Rows from block 0 of the decoder, named by matrix and row number. Rows with one number belong to one attention dimension. Each number is 128 + 24 x the weight over its row's rms, rounded and kept within 0 to 255. All counts start at 0.
# v: attention value (decoder.0.attn.v.weight, 128x128), inputs 0-127
# proj: attention output (decoder.0.attn.proj.weight, 128x128, transposed), outputs 0-127
v.44 [109 166 120 100 179 108  91 129 126 142 101 141 134 147  87 105 127 136 108 152 133 140 141 155 146 179 129 125 101 162 129 126 130 132  75 125 139 155 121 142 138  81 166 122 137 110 145 116 107 129 130 131 133 136 143  88 103 160 148 108 174 135 139 178 120 133 137 123 105 146 135 107 102  96 180 139 172 115 165 122 125 132  94 128 101 142 139 145 143 109  97 114  95 114 110 147 119 148 123 110  83 150 141 112  99 142 101 109 203 163  79 110 137 147 120 136 137 119 124  65 137 136 129 102 150 109 124 130]
proj.44 [ 91 138 141 113 120 107 101 153 131 165  84 113 108 129 135  95 147 117 153 129 143 121 145 157 152 105 125 122 125 115 182 154 144 175 182 130 127 119  97 123  96 125 107 148 146 112 125 132 101 103 135 137 123  91 116 113 124  95  95 134 125 108 115 141 154 113 115 147 124  99  85 100  84 178 120 160 131 123 159 135 144 115 122 111 124 146 150 161 127 103 138 124 129 110  91 106 116 132 116 146 180 130 152  84 120 132 110 134  49  88 126 106  76 146  80 153 131 143 115 114 115 122 113 100 169 102 153 124]
v.45 [143 114 124 114 143 152 151 134  92  94 169 153 158 166 134 139 138 107 158 120 113  95 135 133 117 195 114 140 158 122 168 123 118  90 138 154 122 159  96 107 136 122 144 123 120 130 164  89 166  90 105 128 107 121 134 105  94 144 177 147 124 140 141 146 134 136  92 126  81 136 115 109 132 110 177 132 151 167 128 141 138 124 142 151  64 146 147 124 126 154  98 115 136 161 168 118 143 122 135 107 152 156 145 146 153 115 157 145 168 112  83 133 127 130 157 152 144 119 127 111 152 125 101  65  94 134 124 117]
proj.45 [137 101 126 147 109 132 121 150 104  99 135 107 165 128 112 155 101 113 141 127 170  97 130 136 146 116 115 147 152  89 162 101 121 114 146 142  77 137 134 113 169 123 145 183 120 139 134 123 116  75 129 189 133  68 152  95  98 111 146 142 115 156 133 107 144  70 116 120 129 105 120 120 114 167 108 127 144 158 112 125 169 126 124 169 107 119 112 129 128 116  83 149 123 116 116 133 131  73  92 111 120 150 136 102 191  90 110 139  97 111 130 142 129 135 124 152 101 135 177 119 147 110 133 120 108  97 124 139]
v.46 [136 110  85 150 109 147 130 104 145 122 142 140 127 146 127 104 158 153 142 140 138 140 132 135 138  99 153 111  62 114  92 144 136 131 120 126 109 138  88  67 138 116 145 118 143  88 138 147  97 131 114 114 132 128 147 164 161  66 127 121 136 111 121 122 162 130 128 164 159 140 120 144 128 113 113 165 157 120 158  80 162 106 142 104 165 153 126 122 148 121 121 113 130 168 137 152 140  96  84  98 124  85 143 114 168 162 119 139 180 153  97  88 149 142 126 154 110 117 104  72 139 149  90 133 151 110 126 124]
proj.46 [112 150 153 102 154 100 151 149 106 136 160 139 138 138 133 133 177  82 130 106 129 134 112 151 142 114 125 129  78 132 100 175 167 173 175 135 146 163 111 137 137 146 145 140 126 172 106 119 135 147  90 108 125 116 150 127 122 122 153 145 144 149 137 135 156 124 165  87  90 108 124 108 122 145  94 171 115 150  97 130 156 139 107 121 107 183 127 137 127 147  99 130 153  90 150 126 152 139  98 174 153  98 179 128 128 143 123 136 134 154  94 109 200 130 115 141 156 127 106 111 168 129 116 133 143 141 124 108]
v.47 [163 132 176 124 133 128 148 125 149 149 101 135 116 161 122 144 134 102 104  97  84 110  89 109 118 146 138 126 160 108 175 126 111 108 114 124 113 136 146  98 102  94 162 123 115 161 154 110 158 120 128 125 137 161  91  96 155 120 166 116 121 141  55 121 103 105 114 156 144  75  84 157 112 115 171 127 140  96 112 137 133  90 143 145 163 151 120 118 139 118 116 105 153 146 121 127 107 163 137 104 153  99 107 138 141 152 144 155 119 124 110  98 148 125 133 102 167 149 109 118 123  96  94  73 159 101 148 117]
proj.47 [154  97 143 116 139 100 141 134 181 127 168 105 129  86 105 129  81 154 117 112 108 179 125  96 108 137  94 108 103 134 147 157 154 102 150 153  92 143 146 127 115 143 163 162 116 146 178 141 169 131 155 128 124 132 174  83  88 104 142 145 130 136  70 112 118  90 111 141 118 124 163 147 126 156 107 144  98 128 127 113 138 155 128 144 105  98 151 166 171 160 123 142 144 131 117 111 104 124  98 116 138 100  76 133 118 122 114  94 108 117 124 116 116 156 103 135 132 108 170 125 150 146 161 122 132 129  92 122]
v.48 [124 163 176 171 151 122 142 124 149 117 154 119 108  97 120 141 105 129 173 144 110 110 131  97 131 115 114 119 131 145  98  89 107 144 150 135 151  72  91 123 110 160 109  79 140 135 138 138 121 115 110 160 120 108  94 141  86 146  98 104 127 168 110 103 117 128 168  80 139 109  90 112 120 150 132 116 150 144 152 123 140 117 131 126 119 128 112 147 156 134 129 143 130 152  97  87 138  81 141 161 137 101 108  73 143 159 130 167 159 129 149 107 115 112 148 127 153 145 159 121  71 173 110 127 107 121  94 159]
proj.48 [131 127 126 106 154 133 143 127 138 131 130 130  76 135  98 120 116 119 172 164 166 146 105  98 109 122 125 126 149 105 118 158 130 128 126 136 133 109 106 135 171  87  90 120 122 145 101 151 130 142 135 124 145  87 131 142  93 121  73 152 143 131 123 121 138 111 140 109 137 148 118 139 120 101 136 136  66 101  90 140 173 166 103 165 171  56 145 158 116 111 142  78 147 145 104 136 135  95  96 150 149 143 127 123 145 105 127 134 131 142 171 101 136 102 151 156 106 122 110 169 162 140 126 100 124 159 177 108]
v.49 [113 115 185  79 118 117 124 117 158 130 157 123 142 158 127 134  97 138 118 154 139 125 160 139  98 158 102 154 149 121 130 137 123 143 123 118 130 173  81 111 109 146 104  83 118 168 148 154 113 123  92  93 125 106 115 153 111 124  93  96 100 156 166 120 157 138 106 158 146 119  89 138 173 126 157 136  78 129 148 148 157 118 123 163 183 116 117 128  70 136  93 136 144 140 141  80  90  98 156 130 123 122 124 140 158 159 117 160  97 136 125 152 121 119 159 137 114 107 104 145 114 111 152  88 128 135 127 108]
proj.49 [151 117 165  75 104 101 135 150 121 126 177  56 173 132 162 105 134 134 107 143 113 120 137 133 133 124 137 115 139 122 100 133 144  86 113 144 142 170 126 153  97 136 189  89 145 155 163 133 123 174 127 169 102 159 117 105  99 118 107 130 144 139 176 135 108 151 149 149 107 163 151  95 127 100 123 143 137 120 147 149 125 145 143 133 129 109 102 154  99 116 113 124 122 158 129 113 158 148 139 144 121 165  94 162 104 168 114 113 107 175 130 144 127 138 113 137 117 117 137 152 178 109 115  96 112 126 119 160]
v.50 [118 101 130 138  79  91  87 118 130 117 116 132 114 104 154 127 116 156 107 114 137 138 168 102 108 141 177 140 124 179 136 131 168 143  92 156 159 118 138 117 113 115 113 134 127 148 157 136  73 149 145 121 129  94 125 141 134 144  61 145 111 141 130 109 168  92 192 135 167  93 101 118 148 149  82 155 109  94 141 155 132 127 136  93 105  89 133 136 148 139 155 150 131 142 120 139 158  79 135 135 165 114 162 121 114 175 135  87 125 142 127 137 126 101 108 151 113 133 129  97 142 129 116 118 156 112 145 130]
proj.50 [136 114 104 126 162  95 118 110 140 130 131 130 105 151 126 100 135  87  97 110 133 156  91 181 147 118 106 123 137 150  84 110  91 118  58 148 127 102  92 149 128 105 164 108 136 136 150 150 116 163 139 112 104 146 129 171 161 172 129 125 175 162 124  85 115 126 162 135 139 144 154 143 136 143 132 129 123 142 203 146 140  89 122 140  87 105 118 130 144  95 101 128 131 105 142 119 140  83 115  88 138 138 123 138 118 145 145 153 125 164 130 137 132 116 109 143 183 120 112 116 113 115 130 122 129 116 146  74]
v.51 [135 135 156 170  77 145 155 132 170 138 107 134 139  89 137 131 170 123 110 129 105 121 136 122 125 120 172 144 154 114 103 165 137 108 128 123 161  91 122 137  95 131 139 160  63 136 143 131 104 129 149 159  73 106 157 160 136 136 105  88 122 118 122 130 111 132 168 123  94 104 152 108 123 164 104 149 156 147 179 123 102 133 141 153 115  78 104 174 116 118 125  98 158 124 174 122 170 110 108 128 125 121 150 129 142 117 145 146 143 162 107 149 123 109  95 108 140  96 141 115  99 150 167 140 132 102 108 114]
proj.51 [124 130 158 154 140 119 106 144 131 102 117 131  92 128 135 115 124 111 180 152 148 133 104 118 128  77 140 158 138 127 116 130 155 160 152 136 103 139 105 170 128 141 129 127 128 178 168 175 140  86 167 170 103 158 161 150 119 147 158  93 140 145 135 144 144 136  90 142 137 119 108 137 159 134  89 102  83 126 162 114 131  68 119 112 156 105 140  78 132 127 129 122 120  95 181 130  98 144 131 105 149 132 139 160 123 143 154 128 170 123 129 118 120 161 101 116 170 140 140 146 138 146  85 117 165 145 125  95]
v.52 [165 135 113 105 141 111 147 135 125 131 121 135 125 129 151 112 137  91 126 126 108 130 136 172 106 146  87 107 134 114 128 150 107 132 123 115 110  87 202 116 130 110 134  93 170 145 161 120 119 160 134  86 119 139 119 120 145 104 122 134  96  99 123  99 120 177 179 141 111 126 180 132 115 101 132 153 127 103 158  81 156 133 129 146  94 151  90 116 122 139  78 155 111 128 146  89 123 140 114 131 150 148 147 159 137 109 105 111 105 107 120 120 165 106 187 144 159 114 116 141 146 161  76 104 147 110 163 148]
proj.52 [135  90 137 159 143 126 108 117 118 170 146 121 123 154 158 120 115 116 145 151  97 127 208 153 134 160 162 128 127 117 133 139 103 110 146 109 117 120 157  52 134  91  97 100 116  94 162  90 106 115 119 169 114 161 162 132 116 168 128 155 103 138 118 129 147 115 108 133 134  92 132 146 143 155 105 146 110 159  98 106 126 149 111 141  77 129 104 125 104 118 120 139 111 139 163 107 124 129 125 109 149 129 161 124 160 130 151 120 104 121 130 143 190 125 148 109 141 168  99  92 100 107 114 136 174 139 151 116]
v.53 [155  83  99  97 122  99 148 148 125 140 133 109 120 120  87 123 132 172 144  86 106 150 141 111 151 153 154 166  88  95 118 131 158 134 151 152 120 101 112 102 122 121 115 121 160 118 139 103 125 103 121 163  58 127 129 109  99 144 153 173 111 197 163 188 143  96 112 108 131 139 122 110  72 156 153 130 130 141 114 104 129 150 109 120  89 105 117 162 135 131  99 132 167 164 117 129 138  99 115 127 113 140 114 111 136 148 130 138 114 140 110 152  99 148  88 131 121 122 127 126 138 124 121  83 108 133 142 163]
proj.53 [121 149 118 133 177 105 163 125  93 111 168 129 142 115 131 145 139 164 148 105 141 117 143 133 162 127 129 176 128  98 143 101  76 121 107  94  94 101 179 120 110 134 116 129 141 120 130 132 113 148 142  76 146 141 110 116 128  74 141 109 164 157 146 117 136 145 104 152 109 105  94 130 112 125 183 147 179 120 121 146 117 123 125 150 149 102 141 129 133 136 155 141 119 128 164 135 107 151 105  99 121 151 137  85 193 149  87 187  86 159 116 141 120 135 143 121 114 112 122 117 169 116 123 149 100 157 132 129]
v.54 [113 130  89  95 126 108 118 167 129 124 152 164  63 117 152 163 165 125 138 136 129 112 123 105 122 129  71 128 126  80 132 123 171 121 140 102 109 103  95  95 112 115 160 150 126 135 103 131 117 130 117 147 157 133  80 163 148 161 149 105 164 159 149 172 154  83 133 122 149 149 108 151 152 119 164 111  78 147 144 134 149 141 108 103 121 100 126 173 135 119 155 123  92 121 136 105 128 113 120 131  85 153  98  81 148 174 127 146 129 142 137 173 141 137 120 141 139 128 163 137 107 143 136 113 147 151 140 111]
proj.54 [152 112 114 104 118 116 148 151 106 167 115 149  83 151 126 134 175 133 112 107 123 125 161 139 146 104 127 166 110 121 150 109 118 116  97 118 131 144  79 156 112 100 102  87 100 114 129 106 140 135 122 122 108 169 102 118 133 129  89 103 150 125 128 154 144  98 138  74 105 129 102 124 134 122 118 135  78 101  86 138 120 150  92 156 123 105 122 140 142 118  99 107  82 159 138 146 140 121 178 166  67 110 113  74 139 132  79 116 107 122 111 120 128  97 123  89 151 106 140 131 165 108 114  83 119 110 130 115]
v.55 [113  89 130 137 170 112  93 150 143 135 115 147 155 126 141 111 169 125 119 118 141 136 144 122 105 102 137 136 172 107 166 102 154 126 145  74 135 171 166 124 176 132 113 171 152 157 104 136 107  84 123 146 143 140 123 105 130 112  97 140 131 137 144 118 146 121 129 132 131  81 119 114 117  68  81 127 160 121 150 122 112 141 151 137 135 119 128 122 101 159 129 138 137 155 134  95 131 129 137 119 147 126 137 130 104 107 125 132 123 128 148 118 144 174 179 140  93 182 147 160 177 120 142  74  99 159 125 187]
proj.55 [154 112  67 136 105 134 105 138 121  70 109 165 145 109 151  97 106 102 145  95  99  97 195 132  70 143 134 105 120  89 144 134  97 137 104 118 137 103 157 121 138 160 117 133 124 149 139 139 151 142 124 134 134 149 122 153 144  82  93 130  90 136 172  62 114 150 113  90 135 145 144 112 131 124 142 119 127 173 122 121  99 137 110 125  88 146  99 131 108 102 115 118 110 128 129  87 132 137 102 153 119 141 103 152 131 139 104 160 121 120 157 100 102 129 150 134 110 135 147 101 160 101 117 126 122 122  93  84]
v.56 [114 151 168 128 160  93 122 128 173  78 110 148 151 133  87 128 108 111 109 126 105 125 112 146 102 137 131 114 130 109 103 153 124 156 163  86 127  96 148 105  98 136 127 155 115 141 146 116 106 147 131 124 134 131 132 129 130 134 150  94 120 203 149 140 132 158 133 181 132 124  87  97 102 117 149 120 101 161 136 116 123 147  73 123 176 132 138 162 141 141 155 172 137 155 102 121 144 100 124 141  94 134  91 104  99 152  83 139 119 194 134 118 103 138 112  99  95 155 126 126 139 100 157 137 141 110 128 132]
proj.56 [116 127 162 101 120 103 138  98 161 115 123 152 161 137 127  88 136 113 140 139 120 100 122 112 110 101 130 127  76 137 130 125 102 163 104 142 125 133 165 131 107 100  81 102 127 117 131 126  77 139 166 131 141 119 105 147 131 144  94 120  88  81 118 114 116 144 147 129 144 156 145 101 149  86  86 149  70 131 130 111 101 113  82 150 117  83 128 157 131 157 115 136 108 140 185 142 149 156  85 149 116 121 137 102  95 141 111 155 105 134 117 102  85 105  79 138  96 111 127 109 115 138 133  95 130  90 126 103]
v.57 [139 139  75 121 135 169 166 141 103 125  93 121 128 130 131 115 136 176 141 112 129 131 108 111 133  99 137 189 150 156 130 146 128 127 172  95 133 110 160 149 130 139 185 140  94 142 125 117 102 166 114 130 116 143  77  91 119 149 113 137 130 120  83 118 102 140  78 151 136 123 159 103 127 122 111 139 108 111  99 106 138 151 119 118 145 104 169  74 129 141  93 115 109 141 169  71 165 128 108 134 122 148 154 136 160 154 140 155 135  99 126 158 101 101 130 160 112 126 163 122 159 154 118 102 128 150 141 143]
proj.57 [126 128 111  98 116 151 129 111 127 162 142 135 113 136 106 106 124 146 145 129 128 101 104 150 132 136 117 160 164 150 144 136 125 128 113 104 126  99 163 129 109 139 130  97 106 142 139  92  70  97  89 123 161 139 134 130 166 111 134  91 100 129 110 157 134 116  76 146  97 101 130 135 128  86 113 192 103 159  76 112 152  99  83 124  84 151 106 102 103 130  77 167  89 146 130 124 137 115 128 145 116 128 129 155 171 140 151 118 123  94 128 172 122 106 150 113 151 158 132  86 134 117 149 146 118 132  99  87]
v.58 [114 101 158  80 133 133  65 146 109 128 136 147 127 101 151 138 104 104 138 123 132 130 188 137 129 165 143 169 160 137 173 114 129 134 140 171 134 107 135 139  81 140 143 175 129 168 113  90 120 126 113 154  97 121 118 125  87  72 102 135 123 131 142 156 146 137 131 189 123 110 145 122 128  86 158 116 123 157 157 152 169 121 140 107 134 140 132 115 121 101 150 139 119 124 148  93 129 138 122 119 118 122 110 122 163  98 156 157 105 108 135 165 115 102  96 101  99 118 141 101 115 162 139 106 172 163 118 127]
proj.58 [112 128 111 151 161  97 107 121  77 156 192 149 129 140 132 129 134 106 113 149 150 133 157 112 110  83 114 154 121 150 172 104 130 103 113 145 132 121  97 171 110 157 171 146 104 145 129 149 130  99 170 165 161 103  90 116 113 142 141 141 115 134 150 152 132 107 145 145 114 129 179 114 140 116 163 135  93 159 141 130 113 144 133 130  56 120 102 138 124 138  89 117 101 147 106 105  94 165 114  86 106 133 126 117 123 137 119 154 135 136 140 149 103 132 165 158 138 142 183  90 124 111 106 115 161 129 128 137]
v.59 [132 180 113 125 132  90 143 148 124  99  83 111 102 113 110 112 111 175  93 110 149  96  84 126 108 142 132 151 154 163  97 143 106 153 139 118 121 134 132 164  88 150 152  97 128 122 136 118 118 153 127 133 133 130 105  91 142 115 143  82 179 139 136  99 186 156 163 136  91 144 123 101  90 135  99 155 112 102  86 110 129 112 125 142 118 157 131 106 138 128 117 139 108 106 103 147  99  84 138 106 149 152  89  79 123 119 115  99 148 134 137  80 112 113 112 145 127 110 122 111 144 134 106  88 129 115 148  84]
proj.59 [118 169 141 134 153 150 146 160 135 162 123 124 147 107 134 123 125 146 134 148 113 132  68  82 159 148 175 106 161 125 139 116 120  78 146 130  88 145 133 153 143  87 118  75 130 128 148 120  88 136 141 113 131 122 108 159 112 166 146 136 121 133  79 150 127 136 110 130 137 156 103 167 125 174 116 160 120 146 133  94  96 134 115 109 135 144 114 157 128 158 124 175 115 117  78 139 117 120  98 153 158  88 142 137 138 107 139 141 103 148 155 120 122 147 151 125  94 100 139 141 141 169 160  78  91 128  92 118]
v.60 [135 125 170 171 153 134 107 136 118 132 162 114 153  98 161 141 146 146 164 106 135 135 148 154 148 127 133 145 139 153 136 116 109 130 121 103 144 137 126 133 121 129 151  62 139 124 101  96 153 124  93 164 161 138 139 143 117 109  66  87 152 110 173 102 107 116 127 148 135 173 124  84 140 134 158 130 118 120 116 104 128 134 143 114 139 108 119 132 144  63 135 112  83 137 113  90 126 125 137 119 120 159 120  91 127 140 116 141 109 153 183 135 147 157 152 144  90 142 174 105 150  78 102 135 123 102  89 101]
proj.60 [143 114 129  92 112 118 136 159  93 121 132 116  86 188 125  89 148 159 150 124 174  94  96 102 150 142 140  69 115 129 142 128 149 158 146 152 137 141 115 121 129 129 134 123 105 155 129 129 132 134  79 140 135  81 110 152 116 130  60 139 143 144 161 113 124 131 114  97 146 121 137 137 111 110 118 130  88 112 135  84 108 107 154 101 144 161 118 143 147 141  93 118 108 112 116 116 145 103 173 143 126 176 112 133 140  97 155 135 132 184 107 134 130  99 136 174 111 106 141 123 113 143 128  88 181 126 103 154]
v.61 [154 117 172 138 123 159 124 139 108 110 149 182 164 129 134 149 102 141  73 116 106 126 127 119 117 139 106 111 126 177 117 133 149 172 109  97 152 137 149 149 120 127 124 112 141 116  81 107 129 145 132 159 165 120 158 125 137  98 167 133 125 123 133 181 146 162 108 134 120 146 127 126 124 104 102 139 126 110 106 204 117 153 147 127 168  93 109 146 136  97 153 138  85 134  94 114 139 128 157 151 100 136 134 108  86 152 144 116 135 126 124 110 159 176 141 147 152 192 143 135 131 107  90  97 137 133 105 141]
proj.61 [112  79 111 112 128 184 175 131 145 124 133 127  85 156 138 135 136 107 122 117 122  95 156 139 143 147 147 105 148 128  98 150 103 129  75  91 151  99 144 141  87 109 147 119  71 123 105 101  93 141 145 154 100  70 116 156 143 135 116 128  76  94 144  91 112 141 147 104 121 152 129 144 125 132 121 132 102 107 144 144 114  79  83 166 148 143  99 147 110 157 130 160 138 126 132 123 147 121 119 117 127  82 109 119 145 111 114 147  91 144 135 145  85 124  89 113 111 127 107 127 119  94 125 108 168  99 117 135]
v.62 [145 124 129 115 101 111 140 158 108 131 122 102 134  92 105 132 122  79 122 110 126  91 147 120 124 140 162 131 136 147 125 104 154 101 173 149 164 108 127 104 105 155 144 144 126 114 151  93  85 138 113 176 100  63 111 149 105 120 104 181 117 115 127 126 128 135 122 130 133 109 151 129 119  76 167 153 155 146 163 131  94 137 117 132 142  90 141 136 153  89 128 115 107 118  78 125 138  92 144 108 132 169 157 130 108  83 124  92 137 113 142 110 109 121 111 123 148 103 147  96 126 155  71 142 163 121  84 149]
proj.62 [ 93 165 134 158 136 111 131 134 101 142 128 130 130  84 169 140 139 156 123 147 120 115 107 131  78 104 133 145 170 125 137 119 113 100 119 113  76 147 133 115 112 107 136 142 117 127 110 147 120 111 184 130 182  77 141 122 142 164 149 162 121 152 112 132 149 120 145  84 127 115 106 150 109  83 157 128 132 111 199 135 151 114 127 135 148 115 147 134 105  99 154 162 100 130 149 108 131 155 126 117 171 131 192 137  99 118 169 127  88 163 130 132 140 140 113 162 113 120 126 101 147 165 115 115 147 166 128 114]
v.63 [167 158 130 135 116 136 130 139 177 107 131 131 165 143 130 146 128 149 104 125 122 138 128 103 113 135 149 162 116 165 142 114 129 112 143 122  98 117 135 102 130 116 148 119 164 149 129 138 130 136 107 141  88 122 132 116 108 144 114  88 135 129 146 124 137 198 110 162 106 130 114 136  62 149 118 165 157  97 122 134 143 123 145 144 164 145  88 118 148 151  97 132 124 188 133 152  39 173 123 140 141 107 143 122 155 172 109 126 142  88 135 137 135 147 130  97 113 146  91 139 153 106 142 145 120  73 160 127]
proj.63 [125  87 125 142 132 167  86  91 163 121 140 127 139 123 100 130 121 170 165 126 141 149 126  87 137 152 140  79  82 105 105 120 153 118 131 137 102  96 143 103 121 143 176 135 108 110 119  94  92 115 124 147 120 141 165 156 107 115 148 169 128 151 118 154  90 157 142 133 100 112 125 118  98 142 135 160 131 103 111 121  81 122  97 177 120 114 107 126 136 142  74 148 105 118 104 112 155 159 104 143 180 158  94 161 135 109 108 115 145 129 109 163 123 146  88 139 167 134 111 121 131 123 134 160 133 126 111  83]
v.64 [124 162 103 108 122  91 149 122 132 150 137 117 123 141 164  86 142 109 118 119 163 125 131 153 128 147 114 181 100 166 131 115 108 117 130  75  98 100 164 122 100 119 119 148 145 117 120  97 129 178 133 109  93 193 149 106 119 100 117 100 109 124  92 102  75 152 140 162 129 155 112 138 123 148 103 145 149 140  97 123 148 124 119 148 100 132 110 125 147 108 148 108 126 100 143 168 133 125 147 142 147  94  97 158 105 141 150 108 123 157 117 129 178 122 152 176 143  85 136 109 117 137 138 166 115 124 188 123]
proj.64 [112 111 170 126  84 112 113 137 126 120  92 114 140 172 110 119  97 145 109 107 114 116 150 140 114 138  87  97 115 110 138 139 135 124 129 108 165 179  82 131 131 146 101 176 150 118 136 125  88 138 123 165 110  73  97 136 132 134 135 133  75 118 149 143 103 155 151 104 111 120  98 158  94 140 109 114 115  95 157 160 164  99 175  86 110 105 107  91 100 103 134 109 141 138  86 111 156 118 133  93 117 112 132 128  96 147 155 123 147  87 169 117 110 107 102  98 125 109 125 116  91 120 132 140 122 111 104 140]
v.65 [174 138  82  87 146 115  85 161 127 141 147  93 124 122 109 137 118 173 136 134 152 113 127 107 112 108 151 150 117 110 154  86 114  96 107 137 163 154 118 113 115  82 157 106 116  82 129 147 113 130  79 149 149 154  87 129 106 157 120 158 170 150 160 104 126 102 139 123 134 131 134 146 107 138 151 138 164 125 136 125 143 162  95 141 105 138 118 114 135 151 110 126 152 156 153 135 107 143 145 132 117 138  70  88 117 145 110 145 123 112 163 133 171 144 148 126 162 139 135 102 161 165 154  71 128 153  99 146]
proj.65 [145 116  80 127 140 106 113 108 125  79  78 151  93  96 158 114 109 107 134 130 151 100 168 105 156 113 112 105 107 129 152 133 143 158 101 117  95 157 125  96 131 115 124 115 139 149 114  58  98 117 115 104 131 179 151  84 139 125 115 158 111 128 108 120 115 131 140 139 135 153 123 101 153 103 120 134  50 130  97 160 146 147 112 107 135 131 101 157 101 153 107  99 109  93 155 122 117 141 131 142 140 112 104 139  84 140  86 140 141 112 112 147  72 134 145 145 133 129 151 132 130 120 134 118 135  87 146  91]
v.66 [123 130 123  75 110  99 112 119 131 174 126 125  94 121 116 119 165 101 114 148 171 135 118  83 145 140 108 129 136 134 115 131 160 172 123 140 104 139 201 135 130 133 115 147 121 140 107 137 131 172 106 139 145 132  97 151 110  99  74 145 138 134 116 176 132 107 137 143 134  99 128  73 109 148 145 118 110 148 180 164 151 100 122 147 121 138 121 178 124  89 138 120 157 137 130 143 121 139  93 105 124  97  98 138 111 143 126  94  98 143 133 150 145 146 174  98 165 132 114 124  88 146 106 105 175 120 139 153]
proj.66 [121 187 141 132 124 151 137 114 134 109 150 114 111 128 110 144 132 163 160 134 138 138  75  90 135 139  87 102 160 176 120 174 152 154  99 127 114 109 119 111 144 141 127 182 152 133 141 151  95 118 110 140  88 132 158 105 140 135 105 131 128 133 171 108 114 120 178 111 113 105 128 105 127 135 146 175  85 130  71 117 102 123 172 117 168 135 121 165  80  95 138 137 120 103 108 138 130 171 120  81 152 133 124 152 160 102 110 123 123 111 167 142 137 143 108 159 135 145 126 119 140 120 119 114 164 156 120 115]
v.67 [103 122 129  95 140 109 175 165 116 125 119 171  95 146 126 161 117 164 125 136 122 134 165 115 104 116  88 115 150 119 101 136 117 131 152 127 136 123  47 166  91 136 101 120 130 139 136 101 129 124 125 133 161 150 169 107 110 150 149 142 140 164 112 132 123 114 134 116 121 111 135 172 162 173 133 119  95  82 127 130 145 124 164 118 129 140 127 106 114 112 123 153 140 132 134  68 134 140 120 126 156 169 179 118 168  98 183 148 126 132 117 117 125 179 121 142 153 146  93 135 130 119 137 112 179 101 153 137]
proj.67 [186 138 131 136 132 139 150 118 147 135 101  98 145  93  97 164 123 103 110 122 146  76 135 142  47 160 126 174 117 136 128 136 107 128  94 129 113  99 137 115 141 113  77 117  99 132 111 129 136 175 132 128  83  95 127  95  45 102  92  88 118 130 113 112 143  96 100 133 129 124 140 100 121 121 123 127 147 160 127 109 116 116 112 135 100 101 163  94 125 121 113 139 144 151 149 147 118 125 168 101 141  97 118 148  96 150 110 112 128 128 109 115 126 105 108 130 110 164 160 121 131 133 105  93 134 105 147 115]
v.68 [117 118 162 149  91 121 120 121 124 117 151 126 118 149 147 128 145 110 120 121 124 146 124 131 108 106 115 150 177  85 155 113 107 122 152 130  84  88 132 110 148 142 101 186 121 153 130 129 150 106 173 136 139  95 157 158 157 172 156  97 135  64 135 126 127 143 124 141 142 148 115 143 129 133  97 105  93 117 131  95 119 125 128  71  91 146 128 106 172 167 160  96 128 108  93 104 152 144 153  85 130 131 162 133  98 163 110 129 136 161 128 152 131 121  98 137 118 120 125 116 136 109 118 177  74 146 149 157]
proj.68 [141 113  88 107 115 154 111  96  89 110 152 137 119 114 165 133 166 169 104  74 140  71 154 113 143 112 118 115 169 149 113  96 105  92 123 112 121 141 115 177 128 137 120  95 141  98 116  94 129 142 187 124 160 117 100 129 104 155 118  85 110 154 131 101 137 151 130 106  98 104  89 148 132 150 113 146 115 141 156 155 156 106 104 145 115 143 135 111 138 151 128 141 172 106 125 131 109 128  75 158 138 121 165 125 124  83 123 101 112 150 114 140 112 122 165 116 142 135 176  95  92 128 130 112 109 152 132 138]
v.69 [159 157 124 114 152 112 122 162 118 114 110  99 109 108 111 117 134 186 190 106 124  95 151 117 100 138 100 131 128 134 155 134  89 116 120  95 130 142 114 116 119 100  80 147  69 136 129 109 101  97  64  89 125 135 118 114 123 172  95 126 129 139 149 152 122  93 133 106 141 154 102 172  87 137  97 157 134 123 148 128 107 118 108 141 122 146 113 160 153 135 120 115 123 147 145 102 135 138 131 155 100 119 146 124 172 148  90 125 136  82 163  86 115 148  96 103 135 113  96 127 126 135 173 118 152 125 107 106]
proj.69 [106  96  75 146 113 108  96 145 112 144 120 120 109 112 114 133 115  70 113  97  74 178 134 123 132  88 117 144 109 138 134 146 122 119  60 130 139 159 137 152 143 147  96 145 118 108 173 154 164 105 148 160 135 189 127 151 124 172 127 130 106 154 190 147 112 141 135 115 143 173  95 113 148 166 111 134 133 167 102 126 137 110 105 127 152 143 135 169  98 136 128 111 131 138 134 141 124 121 142 116 109 129 103 163 143 139 109 142 161 118 119  95 119 128 131 172 158 124 111 142 169 139 145 137  97 131 128 133]
v.70 [118 139 124 157 192 104 112 170 102 104 116 116 178 126 118 119  88 134 135 123 129 103  95 129 184 128 162  99 154 139 144 133 132 122  94 155 161 117 110 142 111 133 149 134 112 127 104 145 131 136  71 112 140 122 147 102 124  83 147 132 135 112 148 122 131 151 121 140 134 130  93 163 141 108 110 136 100 142 130 127 120 143 102  82 155 135 124  92 163  73 117 119 104  99 113 131 121 152 122 130 140 126 145 129 127 130  79 144 152 130 126 119  73 112  93 146 102 154 151 121  96 109 123 211 121  93  91 124]
proj.70 [124 118  94 125  98  76 108 128  90 110  91 113 137 102 154 144 135  82  94 135 100 109 163  92 153 157 167 103 112 130 132 122 101 149 144 115 151 109 163 127 100  77 122 147 139 149  81 144 106 107 183 119 164 180 127 134 152 137 114 150 143 118 113 117 100 160 105 137 146  92 113 144 129 140 156 106 115 155 104 119  88 112 167 109 109 108 123 143 140  85 144 175  88 136 119 128 154 141 136 135 149 124 103  81 134 168 170 127 126 138 111 137 144 121 116 130 141 112 126 135 147  85 130 127 133 143  88 150]